From a checkpoint of a small self-supervised image encoder.
Data: 44167 training examples, 24.9 epochs.
Rows from expert 28 of block 3, named by matrix and row number. Rows with one number belong to one neuron. Each number is 128 + 24 x the weight over its row's rms, rounded and kept within 0 to 255. All counts start at 0. After the name is the row's rms in percent of the matrix's.
# gate: expert gate (model.blocks.3.mlp.gate, 32x96x192), inputs 64-127
# up: expert up (model.blocks.3.mlp.up, 32x96x192), inputs 64-127
# down: expert down (model.blocks.3.mlp.down, 32x192x96, transposed), outputs 64-127
gate.3 153 [126 112  91 123 135 113 114 126 104  94 163 129 132 112 141 153 146 163 123 128 157 112 110 121 122 164 141 138 167 115 125 129 154 101 204 138 203 126  99 134 142 139 178 147  95 174  90 117 118 128 106 131 139 149 127 141 140 106 139 142 152 138 103 129]
up.3 148 [108 107  98 116 143 121 140 124 113 112 145 128 139 124 127 145 152 175 138 127 164  91 119 138 114 162 147 124 165 120 124 129 126 117 180 124 209 121 108 129 139 133 180 143  82 178  75 136 115 119 104 118 137 155 136 134 143 140 140 159 153 141 114 130]
down.3 147 [132 168 176  88 179 154 143 148 118 126 147 164 116 133 125 165 140 114 151 142  70 104 147 164 166 167 131 100 122 117 143 110 135  72 130 152 116 112 129  90 126  99 141 157 117 151 145 145  86 130 123 113 123 129 107 116 136 128  58 165 123 130 116 109]
gate.4 025 [172 135  99 164 115 105  98 140  72 138 159 144 104  93 113 135 110 175 124 140 144 117 150 118  96  89 137 113 126 122 146  97 164 154 124 145  94 123  98 178 146 177  96 126 139 112 136 112 149 129  91 137 147 110 126 116  98  83 137  93 177 162 108 191]
up.4 024 [137 187 144 120 138 116 172  95 128  66  85 115 121 188 110 126 144 120 135  94 101 165 133 161 117 134 143 139 126 151  95 105 155 170 124 115 131  92 152  95 149  69 174 126 101 148 141 156 119 111 114 143 101 152 133 117 123 167 104 116 131 103 129 106]
down.4 020 [111 130 125 117 132  91  93 111 123  83  57 125 128 139 122 114 134 138 140 113 144 139 115  93 120 158 125 127 104 138 168 115 124 129  99 145 178  96 142 147 166 127 118  90 127 160  79 107 126 137 160 116 125 144 109 140  96 144 101 114 145 158 154 168]
gate.5 010 [102 142  83 149 107 114 112 118 113  87 144 141 113 155 132  96 148 132 129 138 145 143 134 129  82  82 116 144 150 116 118 172 128  98 183 124  99 144  89 143 103 161 104 145 142 133 136 130 164 130 144 117 129 113 115 109 156 151 113 125 143 149  87 126]
up.5 011 [ 96  82 117 124 111 106  85 110 141 132 129 145 129 134 151 107 108 135 133 121 167 113 109 112  87 136 134 131 123 137 132 186 115 125 154 130  97 137 109 101  84 164  73 123 141 132 114 117 136 163 130 137 162 102 162 154  91 116 118 137 151 139 121 133]
down.5 010 [136 107  94 145 163 124 140 113 118 151 122 138 110 180 131 133 100 116 134 146 126 143 149 154 155 118 136 112 120 115 136 116 148 166 151  87 109 142 115 105 144 106  87 140 116  64 137 121 111 137 156 104 144 113 119 152 159 117 126 119 122 113 123 106]
gate.6 163 [123 160 109 128 129 132 128 111 137 135 125 106 116 152 109 129 131  98 106 113  68 116 138 156 116  92 162 162 110 158 100 110 161 146 121 136 140 128 150  67 126 125  79 118  90 153 135 150 114 132 120 155 135 135 109 101 145 141 104 168 140 117 118 129]
up.6 156 [133 107 164 141 147 120 126 104 127 113 136 142 146  97 127 132 111 169 139 143 150 134 122 117 144 114 114 105 159 109 148 146  98 124 116 136 109 128  95 164 132 122 126 118 155 108 156 106 127 118 123 119 149 123 149 117 143 130 132  98 112 155 108 114]
down.6 170 [167 157 155 135 185 127 163 111 129 140 110 141 108 138 143 118  85  74 141 124 133 118 126 137 133 156 157 114 132 101 142 171 114 151 115 152 125  93 150 141  97 116  92  86 130 121 120 103 114 126 149 124 108 100 160 131  98 142 123  99 157 118 137 120]
gate.7 121 [192 125 141  99 144 128 118 137 145 153 159 106 106 121 149 124 135 113 131 133 135 132 172 123  83 168  98  94 185 108 130 129 136 153 154 123 108 123 148 112 149 119  96 130 169 130 135 102 104 141 126 127 135 101 140 149 111 149 155 126 119 101 133 125]
up.7 133 [105 120 111 144 114 132 142 134 125 116  83 154 131 126 106 154 136 154 137 131 132 131 110 146 165  89 159 123  91 154 123 130 107 132 112 121 136 145  87 155 128 122 160 123  97 119 133 147 162 103 135 110 116 156 118 124 161 108 122 127 131 140 120 126]
down.7 135 [ 62 108 133 103 139 114 173 129 107  97 129 119 130 141 107 120 126 123 149 126 116 129 109  91 129 135  72 109 114 134  83 129 109 131 130 136 147 149 131 120 153 125 109  88  98 143 143 123 145 133 137 127 165  88 105  66 152 160 104 166  85 124 131 143]
gate.8 007 [147 152 108 129  82 135 122 129 151 142 142 142 127  77 121 140 133 101 129 151 177 138 154 152 129 153 153 109 156 109 143 123 149 118 174 111 156 102 155 113  92 100 112 148 133 139 186  86 159 140  85 152  86 130 109 116 114 125 129 117 128 146 141 159]
up.8 008 [188 125 129 141 122 115 158 144 147 131 117  98 160 114 104 140 151 135 123 140 132 131 114 121 172  93 117 157 122 108 124 143  95 141 125 201 119 132 169 121 125 137 160 163 141 106 122 187 134 124 133 130  76 177 120 124 170 107  65 110 141 122 118 122]
down.8 007 [156 172 133 135 100 153 125 129 175 111 161 141 161 108  85 131 175 150 111 101 114 110 114 143 118 140 139 101 147 135  97 158 137  97 107 152 130 132 124 120 149 133 144 143 114 174 118 149 114 127 135 120  66 162 136 109 145 163 103 116 132 113 145 108]
gate.9 146 [152 128 107 147 112 135 130 151  96 135 138 136 148 131 135 139 118  85 119 122 135 129 110  70 182 140 150 122 139 125 161 148 123 132 136 122 116 129 114 136 165 140 117 111 114 156 138 116  77 165  86 136 153 118 135 151 102 174  89 149  99 141 137 100]
up.9 140 [144 118 110 152 115 133 140 144  88 130 133 139 155 138 120 135 121  83 125 119 124 134  96  78 187 141 144 121 138 137 163 141 112 119 142 120 101 128 122 145 170 154 100 111 116 154 134 125  83 163  87 132 150 107 143 158 102 171  83 147  96 144 141 107]
down.9 153 [152 158 135 116 123  95 123 122 127 118 144 112 117 133 155 139 145 118 150 133 107 118 149 169 149 132 150  84 147 102 138 116 152  52 120 141 168 170 162 129 146 120 130 119 114 171  95 133  91 138 106  88 115 150 129 115 103 122 134 163 159 126 138  97]
gate.10 160 [128 140  93 139 102 125 178 132 114 142  97 113 133 159 130 154 111  93 156  63 180 132 118 139 135 137 127 123  91 134 161 188  98 110 147 141 160 115 138 147 124 114  85 133 117 129  91 164 127  81 101 106  91  97 129 149 157 161 145 179 118 126 148 148]
up.10 155 [113 106 174 121 154 126  91 120 157 131 157 140 135  95 113  86 131 169  96 181  99 135 136 119 116 119 136 121 156 128  99  87 130 141 112 118  98 127 118  89 127 150 184 119 134 119 154  99 116 166 132 158 142 160 118 106  87  91 106  92 142 111  99 108]
down.10 189 [204 135 146 151 128 121 152 141 134 130  93 165 146  81  88 131 113 171 143 126 146 123 161 114 136 125 139 100 140 120 150 103 133 101 157 102 121 159  99 137 115 113 126 123 164 110 127 129 124 103 117  97 100 135 163 131 101 116  97  99 123 134 158 164]
gate.11 120 [110 155 126 138 114 119 101  97 121 149 153 155 129 122 103  93 129 134 113 143 149 137  86 125 138 119 125 144  98 139 146 129 166 100 140 110 128 151 173 145 100 206 157 126 144 168 144 146 139  98 123 134 145 117 131 125 138 108 151 138 148 116  93  99]
up.11 132 [104 115  95 113 183 132 148 136 108 110 119 141 143 164 139 163 141 110 117 145 123 128 123 106 126 117  95 133 119 115 118 127 110 147 157 152 155  97 108 103 105 125 135  84 116 130 110 141 126 145 152 140 182 142  73 157 144 139 110 116  69 169 129 188]
down.11 126 [112 123 103  98 146 128 115 199 160  94 119 130 122 132 108 139 139  96 116 137 139 158 136 103 162 140  95 135 115 110 161 115 116 121 162 136 121 158 124 148 122 130 124 152 117 131 151 162 137 167 118  80 130 147 138 152 153 121 126  99 136  91 137 107]
gate.12 157 [139 111 134 111 145 142 111 123 106 188 145 117 142 111 120 122 181 171 145 107 139 104 147 144 106 146  85 138 120 162 127 158  96 139  84 163 163 132 124  94 109 110 135 153 131  97 111 117 126 137 141 155 173 141 116 108 174 131  79 126 108 128 121 148]
up.12 152 [111 123 124 161 134 116 166 136 130  68 129 135 157 144  95 135  86 113  91 138 135 146  90 107 139  98 126 110 137 102 123 101 132 105 151 117 120  99 138 167 144 139 129  95 128 148 171 155 132 110 105 142 116 130 129 168  94 169 145 107 146 121 126 105]
down.12 139 [143 165 158 130 104 130 135 148 118 112 128 122 139 132 135 139  98 103 164 125 109  90 122 146 127  73 135 126 111 117 134  85 166 107 120 133 171 127 137 140 177 122 142 120 114 152 192 105 109 160 126 114 110 130 139 110 128 112 134 150 142 138 151 123]
gate.13 039 [107 117 108 111 130 115 130 125 105 158 192 144 130 125 117 139 141 126 133 111  90 154 145 127 131 129 144 138 117 142 169 160 136 131 102 105 138  97 137 159 150 129 168 136 128 173 159 110 109  84 104 143 126 158 112 151 110 142 104 151 138 151 124 134]
up.13 039 [ 89 119  96 140 122 159 151 110  61 161 185 135 134 170  64 133 133 107 126 126 127 176 149 130 141 133 108 122 139 126 134 103 160 105  97  80 129 136 151 132 177 110 136  81 116 174 149 123  84 154  98 143 137 134 150  95 163 103 144 136 145 143 141  86]
down.13 036 [139 122 141  99 114 142 110 128 159 164 138 126  88 130 174 166 133  89 147 137 108 113 104 108 139 118 143 157 104  94 139 148 109 135 144 133 148 153 106  96 119 117 166 138 135 114 120 143 135 156 133  98 111 131 111 125 152 103  84 170  81 142 146 145]
gate.14 033 [184 118 104 141 129 104 116 123 129 119 127 100 117  94 112 129 142 142 144  98 174 136 107 114 104 118  93 152 119 130 141  78 141  78 148 136 153 166 156 174 144 147 157 127 119 118 129 129 132 106 128 147 191 106 147 153 121  98 163 101 114 180 133 164]
up.14 041 [121 141 129 154 100 159 106 121 118 122  99 131 110 130 108 136  79  83 109 122 120 155 131 141 132 129 115 124 137  89 126 133 107 117 148 105 124 119 115 113 146 128 125 118 146 106 151 117 120 177 119  89 100 100 104 129 129 119 128 129 146  88 137  81]
down.14 031 [121 157 154 130 116 148  81 122 161 180 142 128 118  97 113 106 148 123  77 118 101 139 115 123 100 128 121 105 111 144 106 127 108 153 161 121 130 133 134 110 131 125 111 135 141 107 123 115  99 149  84 150 128 143 137 127 108 117 162  91 143 143 131 161]
gate.15 183 [138 167 118 130 119 108 137 126 102 148 113 101 146 154 122 142  91  96 111 121  96 171 142 138 158 137 128 151 134 134  98 114 138  93 132 131 144 141 166 121 138 100 162 181 170  91 163 138 116 139  88  90  99 123 156 125 123  76 141 122 140  94 129  79]
up.15 182 [112 157 112 120 128 102 142 121 113 148 115  98 129 155 140 139  86 107 114 118  84 154 143 146 161 112 131 148 141 144  84 115 121 109 146 119 150 157 163  99 141 102 169 172 163 106 166 136 109 127  85 102 105 124 167 133 138  75 127 123 138 101 131  76]
down.15 174 [136 138 124 107 138 118 189 115  99 102 165 102 123 112 105 156 134 165 128 138 116 106 149 175 163 151  97 113 190 152  86  90 133 109 134 134 158 133 177 107 135  66 170 130 105 106 113 123 117 152 134 160 117 133 120 115 106 144 129 137 100 124 137 114]
gate.16 014 [115  99 134  87 127 106 115 158 126 113 118 106 118 155  87  96 100 136 107 177 137 150 155 112 100 119 152  78  92 151 140 161 109 123 152 164 133 147 115 148 124 149 157  99 157  86 143 152 136 104 153 153 124 105  89 147 120 115 130 116 150 114 110 159]
up.16 015 [102 167 153  85 166 101 112 168 140 134 112 130  82 159 104 127 122 146 123 152 134 143 152 140  98 116 103 102  72 105 146 162 109 127 151 171 111 174  74 118 137 175 122 115 168 109 134 162 116  98  96 151 101 113  62 157 136 128 133 108 123 122 118 168]
down.16 014 [118 116 124 110  98 145 126 117 147 134 133 137 112 145 112 107 168 154  95 135 124 154 131 138 104  82 171 136 132 154 151 114 129 154 140 138 119 148 146 116 134 157 135 172 113 124 101 167 141 155 102 122  97 154  89  95 126 113 126 121 146 127 121 103]
gate.17 190 [158 145 157 119 160 149 129 146 147 149 111 132 113 160 151 116 136 130 170 139 130 112  98 133 133 147 128 128 135 137 143 155 125 138  79 183 171 107 160 131 143 119 161 110 128 168  93  99 101 109 164  95 122 155 114 105  99 122 173 116 145 145 120 116]
up.17 189 [160 141 157 127 156 146 128 148 154 147 121 137 106 163 136 114 138 127 169 144 130 113 102 129 139 152 132 129 129 130 147 155 121 141  75 180 166 110 146 135 138 117 152 109 126 171  97  95 102 120 166  98 124 162 107 109 103 124 174 111 139 141 123 116]
down.17 191 [152 123 136 116 120 156 146 136 151 165 139 156 154 147 151 108 126  96 122 161 158  97 144 125 141 123 153 156 101 123 155 127 145 137 144 120  90 124 129  85 106 167 132 130 157 130 123 158  87 133  82 134 125 139 136 154  91 134 136 138 125 123 128 115]
gate.18 138 [142 133 157 142  96 151 103 156 109 128 144 142 122 108 123 126 116 164 110  96 145 126 109  94 128  97 146 127 138 125 123 158 138 148 137 196 117 129 172 146 123 144  66 112 146 151 102 137  87 129 128 117 130 104 133 142  85 139 129 103 131 108 149 153]
up.18 140 [120 106 102 119 146  93 160  89 157  82 130 130 152 139 129 123 127  93 140 134 104 140  90 166 132 102  96 187 113 129 120 121 116 112 127  91 152 137 146 142 114  94 112 154 100 123 165 160 167 129  91 136 148 140 131 146 158 138  98 152 140 122 152 112]
down.18 154 [ 97 114 130 129 117 110 137  89 122 113 112 149 166 145 142 109 149 105 139 114 113 132 122 162 122 134  88 103 114 154 108 125  88 147 140 154 208  92 108 114 118 121 139 133 116 106  88 150 144  72 108 130 119 117 107 103  87 125 155 116 127 120 147 102]
gate.19 153 [161 135 119 140 135 112 122 131  94 133  80 149 150  97 152 172  99 109 136 109 131 129 107 150 136 149 132 129 112 129 160 114 111  90 106 169 154 143 158 174 143 135 105 121 154  94 107 102 136 122 101 102  82  89 144 112 112 110 156  89 111 145 154 196]
up.19 164 [138 151 151 121 133 127 132 133 142 144 141 135 120 143 122 103 182 131  86 168 108 144 154  94  97 134 110  88 154 166  97 121 117 170  96  92  95 103 109  65 125 145 142 112 110 153 174 151 109 117 131 142 169 144 127 135 158 152 107 112 155 119  93  86]
down.19 138 [151 102 120 110 142 157 135 131 180 122  87  93 152 105 124 124 141 100 160 144 119 111 156 179 133 130 125  98 120 121 184 140 125 145 146  37 111 139  87 152 117 166 138 128 149 122 138 155 106 143  54  81 142 147 145 125 119 111 111 100 126 121 148 128]
gate.20 012 [133 117 110 165 103 113 102 137 103 137 115 138 103 110 115 149 155 180 167 117 163  88 144 111 102 145 147 168 104 173 128  85 127 117 149 112 134 137  80 145 111  97 106 133 141 116 192  98 163 148  93 134 134 108 133  97 101 108 134 167 155 152 129 141]
up.20 015 [104 140 136  66 147 126 187  96 115 127 106 140 124 159 130 111 151  99 139 129 111 169 148 127 172 140  95 118  92 129 141 117 140 128 100 134 110 147 159 123 111 129 161 148 102 142  90 138 126  97 166 137 118 142 145 143 213 151 126 169 106 123 151  98]
down.20 013 [109 142  94 101 134 153 114 142 159 108 101 117 141 120 126 126 160 111 155 133 160 159 168 131 154 133 103  96 108 153 147 150 131 128 108  91 153 118 122 170 140 157 143 127 137 155 105 154 159 132 125 112 144 191 118 128 153 106 140 134 128 139 127 148]
gate.21 205 [108 131 167  92 126 130 135 139 148 158 116 155 114 122 139 134 135 142  87 114 146  86 124 136 144 159 118  84 145 131 117 175  79 165 159 102 105 123 135  78 106 125 102 108 123 104 118 109 108 113 139 136 120 101 109 161 130 171 181 112  91 115 162 153]
up.21 205 [149 125  97 167 137 129 127 115 111 104 147  98 141 131 111 124 122 123 169 147 108 161 133 109 110 107 138 174 111 127 141  82 180  94  92 156 143 129 118 174 155 127 155 147 133 148 145 144 151 147 116 120 138 157 148  96 128  90  70 147 170 148  85 105]
down.21 216 [133 126 116 104 152 147 132 127 105  87 123 107 134  96 138 138 132 109 131 163 117 127 141 135 117 141  99 102 125 117 149 116 170 109 125  90  52 158 116 141 133 110 145 116 146 107 137 165 126 106 133 128 137 151 123 125 191 136  95 133 106 107  82 154]
gate.22 157 [131 129 140 136 134 121 102 138 108 120 146 109 173 143 142 113 101  91 102 100 131 104 132 117 146 116 118  73 165 126 143 126 145  87 128 119 106 119 169 159 106 150 107 102 144 160 134 130 103 126  67 141 146 137 132 114 106 128 127  99  63 154 126 154]
up.22 160 [125 130 117 122 123 145 150 115 148 134 114 149  84 119 112 136 149 178 153 160 120 151 120 139 100 135 146 182  95 125 108 124 113 170 125 144 145 140  91  95 143 114 150 163 110 108 127 126 153 120 187 119 109 125 119 132 156 129 132 148 187 112 131 106]
down.22 177 [132 123 118 121 144  96 152  92 138 106 121 101 176  65 122 119 143 113 167 131 136 127 118  91  97 135 138  94 138 107 145  82 141 143 195  74 126 143  94 141 131 143 139 132 108  92 157 124 109 144 115 128 159 108 136 112  96 150 161 101 103 146 134 182]
gate.23 019 [110  99 119 118 135 104 120 160 129 119 104 137 155 130 162 109 121 108 126 142 115 128  89 131 164 108 145 127 104 122 144  99 119 137  83 147 156 160 145 120 118 146 181 130 147 184 153 166 126 149 153  94 144 140 147 132 141 102  96  74 152 121 127 121]
up.23 020 [101 114 147  91 155 118 135 104 197  59 141 151 139 162 141  78  99  82 133 157  82 106 144 154 149 137 114 165  93 166 135 146 120 129 128  87 107 147 144  95 115 143 166 117 121 138 137 137 135 120 166 132 167 133 142 113 152 113  84 122 101 110 145 122]
down.23 016 [143 150 114 119 139 140  79 138 103 163 122 104  90 167 101 124 145  91 157 124  86 152 165 125  98 170  87 142 114 178 164  98 128 181  99 118 165 138 149 121 126 148  98 117 115 141 132 103  99 147 123 144 175 175 121 108 157 105 140 147 108 136  97 110]
gate.24 176 [144 111 146 160  96 130 122 141 104 123 155 139 132 123  96 133 134 152  96 144  92 146 123  97 113  78 114 135 107 143  98 130 117 153  90 147 104  94 134  98 112 150  86 151 134 117 141 134 124 143  98 148 156 133 139 112 132 147 107 141 150 171 107 106]
up.24 177 [148 112 149 157  99 131 126 153 110 124 161 137 131 126 102 138 136 148 103 152  80 148 122 101 120  75 117 123 123 127  89 132 122 146  76 146  99  97 130 105 128 152  96 148 138 116 164 132 118 131  95 154 141 144 147 111 135 144 107 141 154 157 104  98]
down.24 183 [152 147 166 135 143 104 102 164 127 138  86 112 117 142 138 153 126  93 124 188 123 104 139 153 156 132 156 113 178 121 118 154  93 107 131 130 117 126 122 124  99 135 127 113 142 132 145  99 111 155 145 117 106 135 147 106  98  80 139 107 171 101 146  69]
gate.25 160 [106 130 132 117 151 161  94 130 183 109 158 127 110 157 144 119 125 127 146 142 152 150 133 145  78 107 141 174 141 194 159 178 112 171 137 137  93 133  92 102 120 164 124 125 111 123  89 157 154 127 111  93 141 137 104  88  99  93 132 163 132 158 165 137]
up.25 161 [128 117 135 152 137 150  89 140 168 129 160 139  87 129 148  85 156 116 145 147 142 156 111 124  99  84 154 153 150 174 153 160 123 151 149 138 113 147 110  91 119 183 139 106 146 131 114 140 151 116  98 108 130 152 116  90 134 105 127 161 141 169 134 141]
down.25 148 [156 132 139 133 127 141 136 115 136 124 112 126 114 135 120 144  76 136 131 168 126 111  96 140 158 126 141 130 122 151 154 113 121 146 119 109 104 164 128 147 106 121 142 102  83 115 100  96 102 133 157 131  88 112 128 144 112 149 172 109 114 118 127 176]
gate.26 036 [ 99 146 139  89  93 117 120 111 139  78 125 166 175 111 115 162 146 161 163 152 148 120 118 107 124 148 110 154 152 122 143 141  96 105 162 149 151 123 124 136  92 134 139 136  90 166 131 145 146 124 123 144 113 124 113 138 136  98 117 118 114 129 168 146]
up.26 038 [139 136 142 168 163 145 157 142 141 171 114  85 135 144 115 120 145 101 117 128 141 114 169 124 105  58 126 141 126  87  82 114 141 147  98 108 155 151 107 147 141 114 137 107 150  96 149 154 111 135 139  93 132 127 116 126 135 147 176 172 130 116 125 155]
down.26 032 [161 157 122 107 148 121 116 176 182 122 120 134 132 129 180 129 151 102 164 109 136 123 126  79 145 134 134  97 107  95 147 148 139 143 107 136 100 112 114 155 104 121 142  99 179  87 156  82 112 131 152  81 119 131 139 148 124 142 153  87 127 130 126 159]
gate.27 139 [188 113 109 149 118  94 128 131 112 146 127 137 122 131 116 117 114  62  78 154 126 142 129 113 129 121 132 139 112 124 123 104 127 131 154 142 153 145 119 100 107 180 111 116 136 152 142 139 140 167 104 120 119 101 121 131 106 129 103 169  96 112 133  92]
up.27 147 [191 109 105 147 114  92 131 135 108 144 123 124 126 120 123 116 120  76  64 147 130 156 123 102 123 113 137 112 126 117 110 127 118 144 151 160 177 133 137 104 109 143 121 120 140 163 151 128 121 168  99 125 136 110 125 150  99 148 109 156  97 120 138  96]
down.27 158 [152 151 141  86 160 114 115 141  88 123 130 122 117 120 156 133 144 118 145 112 132 139 181 157 131 116 128 111 137 110  91 130 149 118 111 108 108 127 115  90 133  74 144 118 160 128 134 152 143 135 129 118 128 156 153 181 108  90 127 153 145 105 156 102]
gate.28 132 [116  93 142 119 155  93 145 129 119  86 117  93  99 124 168  95  70 121 149 122  92 132 102  90 138 142 133 155 145 122 120 138 126  91 158 122 163 132 154 156 111 112 119 145 123 106 117 111 114 135 130 125 190 107 170 128  89 120 101 104 127 158 125 134]
up.28 125 [125 108 126 118 163 105 127 131 126  83 126 109  88 143 156 105  96 140 139 140  79 116  95 119 137 150 118 150 143 125 108 138 116 102 160 128 154 132 140 147 109 102 134 137 111 126 134 110  92 111 118 132 178 118 139 122  89 124 124  94 125 172 133 132]
down.28 128 [178 122 173 149 125 154 105 146 118 154 107 152 135 125 128 141 141 137  57 108  89 108 158 177 158 123 165 110 125 138 102 126 120 139 110 154 112 152 149 115 134 109 135 105 138 132 152 130 132 124 130 130 115 127 126 119 144 116 114 109 113 141 135 126]
gate.29 009 [108 142  86 100  99 125 161 119 117 117 124 133 111  62 134  65 116 180 128 109 134 112 155 124 116 116 150 131 123 106 144 193  87 158 135  77  91 164 125 112 101 179 137 149 112 130 154 112 130 128  88 141 149 141 104 102 155 129 131 144 149 126 120 117]
up.29 011 [117 116 145 116 124 142 103 127 152 140 143 139 118 159 101 157 117  96  93 148  85 173  81 123 185 139  89 160 123 147 128 162 110 113 102 144 139 114 120 160 106 101 168 141 146 104  96 155 107  73 121 113 135 122 110 151 170 102 109 116 144 102 124 111]
down.29 010 [128 121 147 121  74 142 159 135 112 144 111 107 160 146 133 140 191 137 150 118 110 137  88 133 117 101 142 122 138 130 108 126 118 143 103 122 154 114 126 159 163 154 148 106 133 142  63 186 162  86 124 120  94 148 111 104 135 160 123 135  85 109 130 143]
gate.30 137 [158 104  85 108 141 128 110 155 145 110 132 162 110 112 148 156 131 137 103 100 148 142 164 118 129 153 140 102 150 115 150 115 132 164  88  96 116  92  87 118 140 157  86  70 134 118 140 115 168 166 103 139 149 142 122 132 146 144 150 141 133 106 142 132]
up.30 144 [140 142  98 133 140 131 114 133 156 114 139 134 137 158 128 138 116 149  90 169 122 109 159 129 116  81 123  63 138 107 129 133 160 145  92 113 121  95 102 140 137 139  92  90 140 100 155 145 125 164  80 132 123 140  98 133  93 162 143 152 138 161 151 102]
down.30 137 [ 83 111 132 132 138 121 126 125 143  87 152 144 104 107 113 116 124  99  70 160  99 165 132 145 104 105 129  83 138 119 122 186 109 154 157 150  86 143 146  99 141 144 123 177 136 105 153 192 121  87 143 144 140 120 108 131 148 109  91 134 116  99  96 117]
gate.31 044 [136 112  57 126 114 147 129 115 140 139 167 111 110 115 148 141 157 102 146 100 158 134 127 120 166 101 167 137  89 135 134  94 108 156  97 103 119 165 140 143 124 130 100 136 146 103 155 118 142 183 121  86 107 142 142 160 144  80 108 166 133 119 139 152]
up.31 047 [156 128 111 122 133 122 159 101 117 119 104 115 136 112 129 166 135 116  89 120 135 125 108 138 139 135 125 145 153 163 104 153 111 172 144 123 103 120 109  89 150  94 121 108 150  93 122 154 107 133 114 129 106 113 104 110 160 158  90 172 107 131 163 151]
down.31 040 [190 141 141 120  91 151 148 108 138 160 146 146 129 123 176 134 135 111 136 137 103 117 108  98 138 161 157 151 110 125 163 110 141 102 102 149 115 150 126 139 116 109 121 112 150 177  99 141  67 123  73 109 126 136 121 146 127 166  96 173 108 157 120 135]
gate.32 021 [159 109 113 132 105 137 127 128 140 123 100 170 124 108 149 110 155 129 111 115 169 123 156 150 126 140 105 115 155 138 103 179 116 136  97 124  64 137 138 126  85 144 132 100  93 116  85 166 135 120 144  95 136 120 154 169 135 137 114 120 116 110 122 127]
up.32 026 [169 152 148 185 101 151 149 117 149 117 124 111 123 110 106 161 132 173 119 119 114 107 167 150 130 104 148  76 128 138 100 101 177 105 108 114 120 141  92 129 129 106 122 103 125 137 145 130 142 120 152 119 137 123 134  60 145 133 123 121  90 136 168 145]
down.32 021 [116 134  99 101 147 100 114 117 130 116 152 127 144  79 144 115 135 165  94 152 137 140 175 119 119 124 134 140 120 134 101 127 147 100 144 118 159 134 153 106 147 173 153 121 126 137 137 108 115 127  72 159 123 125 166 102 123 134 153  94 150 127 131 157]
gate.33 156 [113 138  94 167  93 116 129 108 112 141 107 137 143 130  77 122 103  93  84 109 174 134  95 101 102  69 150 102 104 154  92 132 124 115 171 148 136 147 166  98  79 171 126 118 106 149  93 154 143 113 132 156 115 139 112 179 153 128 139 125 146 156 112 153]
up.33 138 [ 99 127 167 146 138 112  80 121 149 112 152 125 155 123 119 126 165 114 107 145 160 113 111 156 160 137 136 116 143 137 103 113 101  73 129 150 144 123 139  99 135 162 116 110  93 147 126  60  93 172 136 133 109 111 122 114 107 122 140 115 166 145  92 127]
down.33 141 [136 115 129 156 161  99 118 111 107 129 101 117 140 142  72 114 123 134 147  84 134 121 137 119 152  97 133  86 147 109 115 100 151 110 104 167  88 107 114 158 163 136  72  66 118 120 125 110  90 130 138 145 129 122 110  99 121 133 145 147 132 122 106 173]
gate.34 020 [168 146  87 130 104 113 136 146 136 124 111  92 154 146  95 167 101  97 164 143 178 129 114 124 116  62 181 145 157 144 128 157 145 126 124 115 166 132  96 137 151 105 100 113 141 112 138 139 132 160 161  49 128 132 133 125  92 124 139 137 119 112 161 148]
up.34 017 [171 141 123 163 115 113 128 155 135 118  98 108 137 141 136 153 124  93 144 129 142 128 119 146 116 105 197 139 121 143 132 139 110 166 152 110 124 132 118 169 130  93 106 105 153 119 135 153  96 128 139 106 106 115 112 134  57 150 150 155 112 110 191 163]
down.34 017 [ 76 149 124 132 126 141 106 125 178 139 102 125 160  91  72 126 145 154 135 142 134 142 150 157 151 150 127  98 103  93 134 102  84 109 165 118 104 124 120 140 109 123 114 157 123 122 138  88 124 136  99 112  93 104 147 125  94 106 170 171 115 127 165 120]
gate.35 150 [168 123 101 135 116 118  97 148  89  90 134  96 105 136 119 162 132 103  89 144 104 151 114  98 139 120  98 150 150 121  72 123 118 141 147 124 130 132 115 139 157 139 114 155 147 119 157 136  98 156 105 141 161 101 103 108  93 128 115 140 127 164 128  68]
up.35 151 [ 90 139 156 123 136 137 149 121 155 160 139 155 149 113 127  95 127 155 150 121 140 107 134 139 127 146 154  99 119 111 185 140 152 106  96 151 124 119 133 125 124 121 163  98 115 146 113 118 141 109 148 123  94 154 153 155 179 132 136 109 135  92 115 181]
down.35 154 [ 93 190 117 153  95 130 118 125 128 137 141 118 161 110 132 117 110 122  98 129 131 128 104  91 127 116 140 147  94 120 149 113 129 142 156 181 125 144 141 127 125 131 148 134  95 119 103 136 118 124  80 132 124 141 116 126 156 143 122 140 117 167  87 139]
gate.36 090 [111 109  96  84 129 143  60 138 129 114 139 125 140 120 130 114 163 168 141 110 166 104 142 107 134 149 114 141 118 114 115 131 133  94 149 132 169 129 112 160 147 130 173 148 151 112 142 117 186 133 117 128 144 132 113  99  92 100 114 112  99 118 102 117]
up.36 099 [107  77 122 114  93 133  97 110 125 156 179 129 135 104 125 101 121 103 129 158 140 110 133 127 114 176 153 158 133 107 112 138 156 102 168 109 125 154 135 121 131 128 112 131 123 120 141 125 115 160 119 163 140 167 142 147 122 107  62 149  89 103  82 130]
down.36 088 [150 103 101 153 117 147 167 123 114 156 145 108 104 184  73 109  84 123  87 133 126 141 101 142 127 101 169 172 132 103 140  97 137 149 135 122 126 147  86  90 133  93 156 151 105 122 110 119 116 169 158 111 146 117  99 134 135  83 124 164  80 150 135  92]
gate.37 164 [129 122 120 113 140 126 130 128 129 151 133 113 103 141 131 124 137 128 163  95 106 106 104 126 151 174 120 150 131 135 150  94 174 165 128 108 111 119 138 104 108  79 201 112  93 178  99 130  92 144 204 133 136 156 104 131 134 148 154 143 106 121 119 120]
up.37 178 [ 96 145 127 123 118 131  75 131 107 116 135 125 132 146  85 126 139 161 106 115 138 117 138  91 116 186 112 161  98 153 126  93 101 133 127 162 144 144  98 110 126 138 109 122 102 133 149 103 137 189 153 170 143 110 112 103 134 148 126 138 134 151 136 112]
down.37 167 [ 93 129 105 156 155 139 115 119 137 109 134 120 120 123 138 113 120 110 133 132 142 151  93  94 122 150 113 106 128 160 108 144 126 146 128 103 167 110  98  87 166 142 157  98 112 149 105 102  90  99 144 158 124 145 123 152 137 147 152 134 113 141 122 184]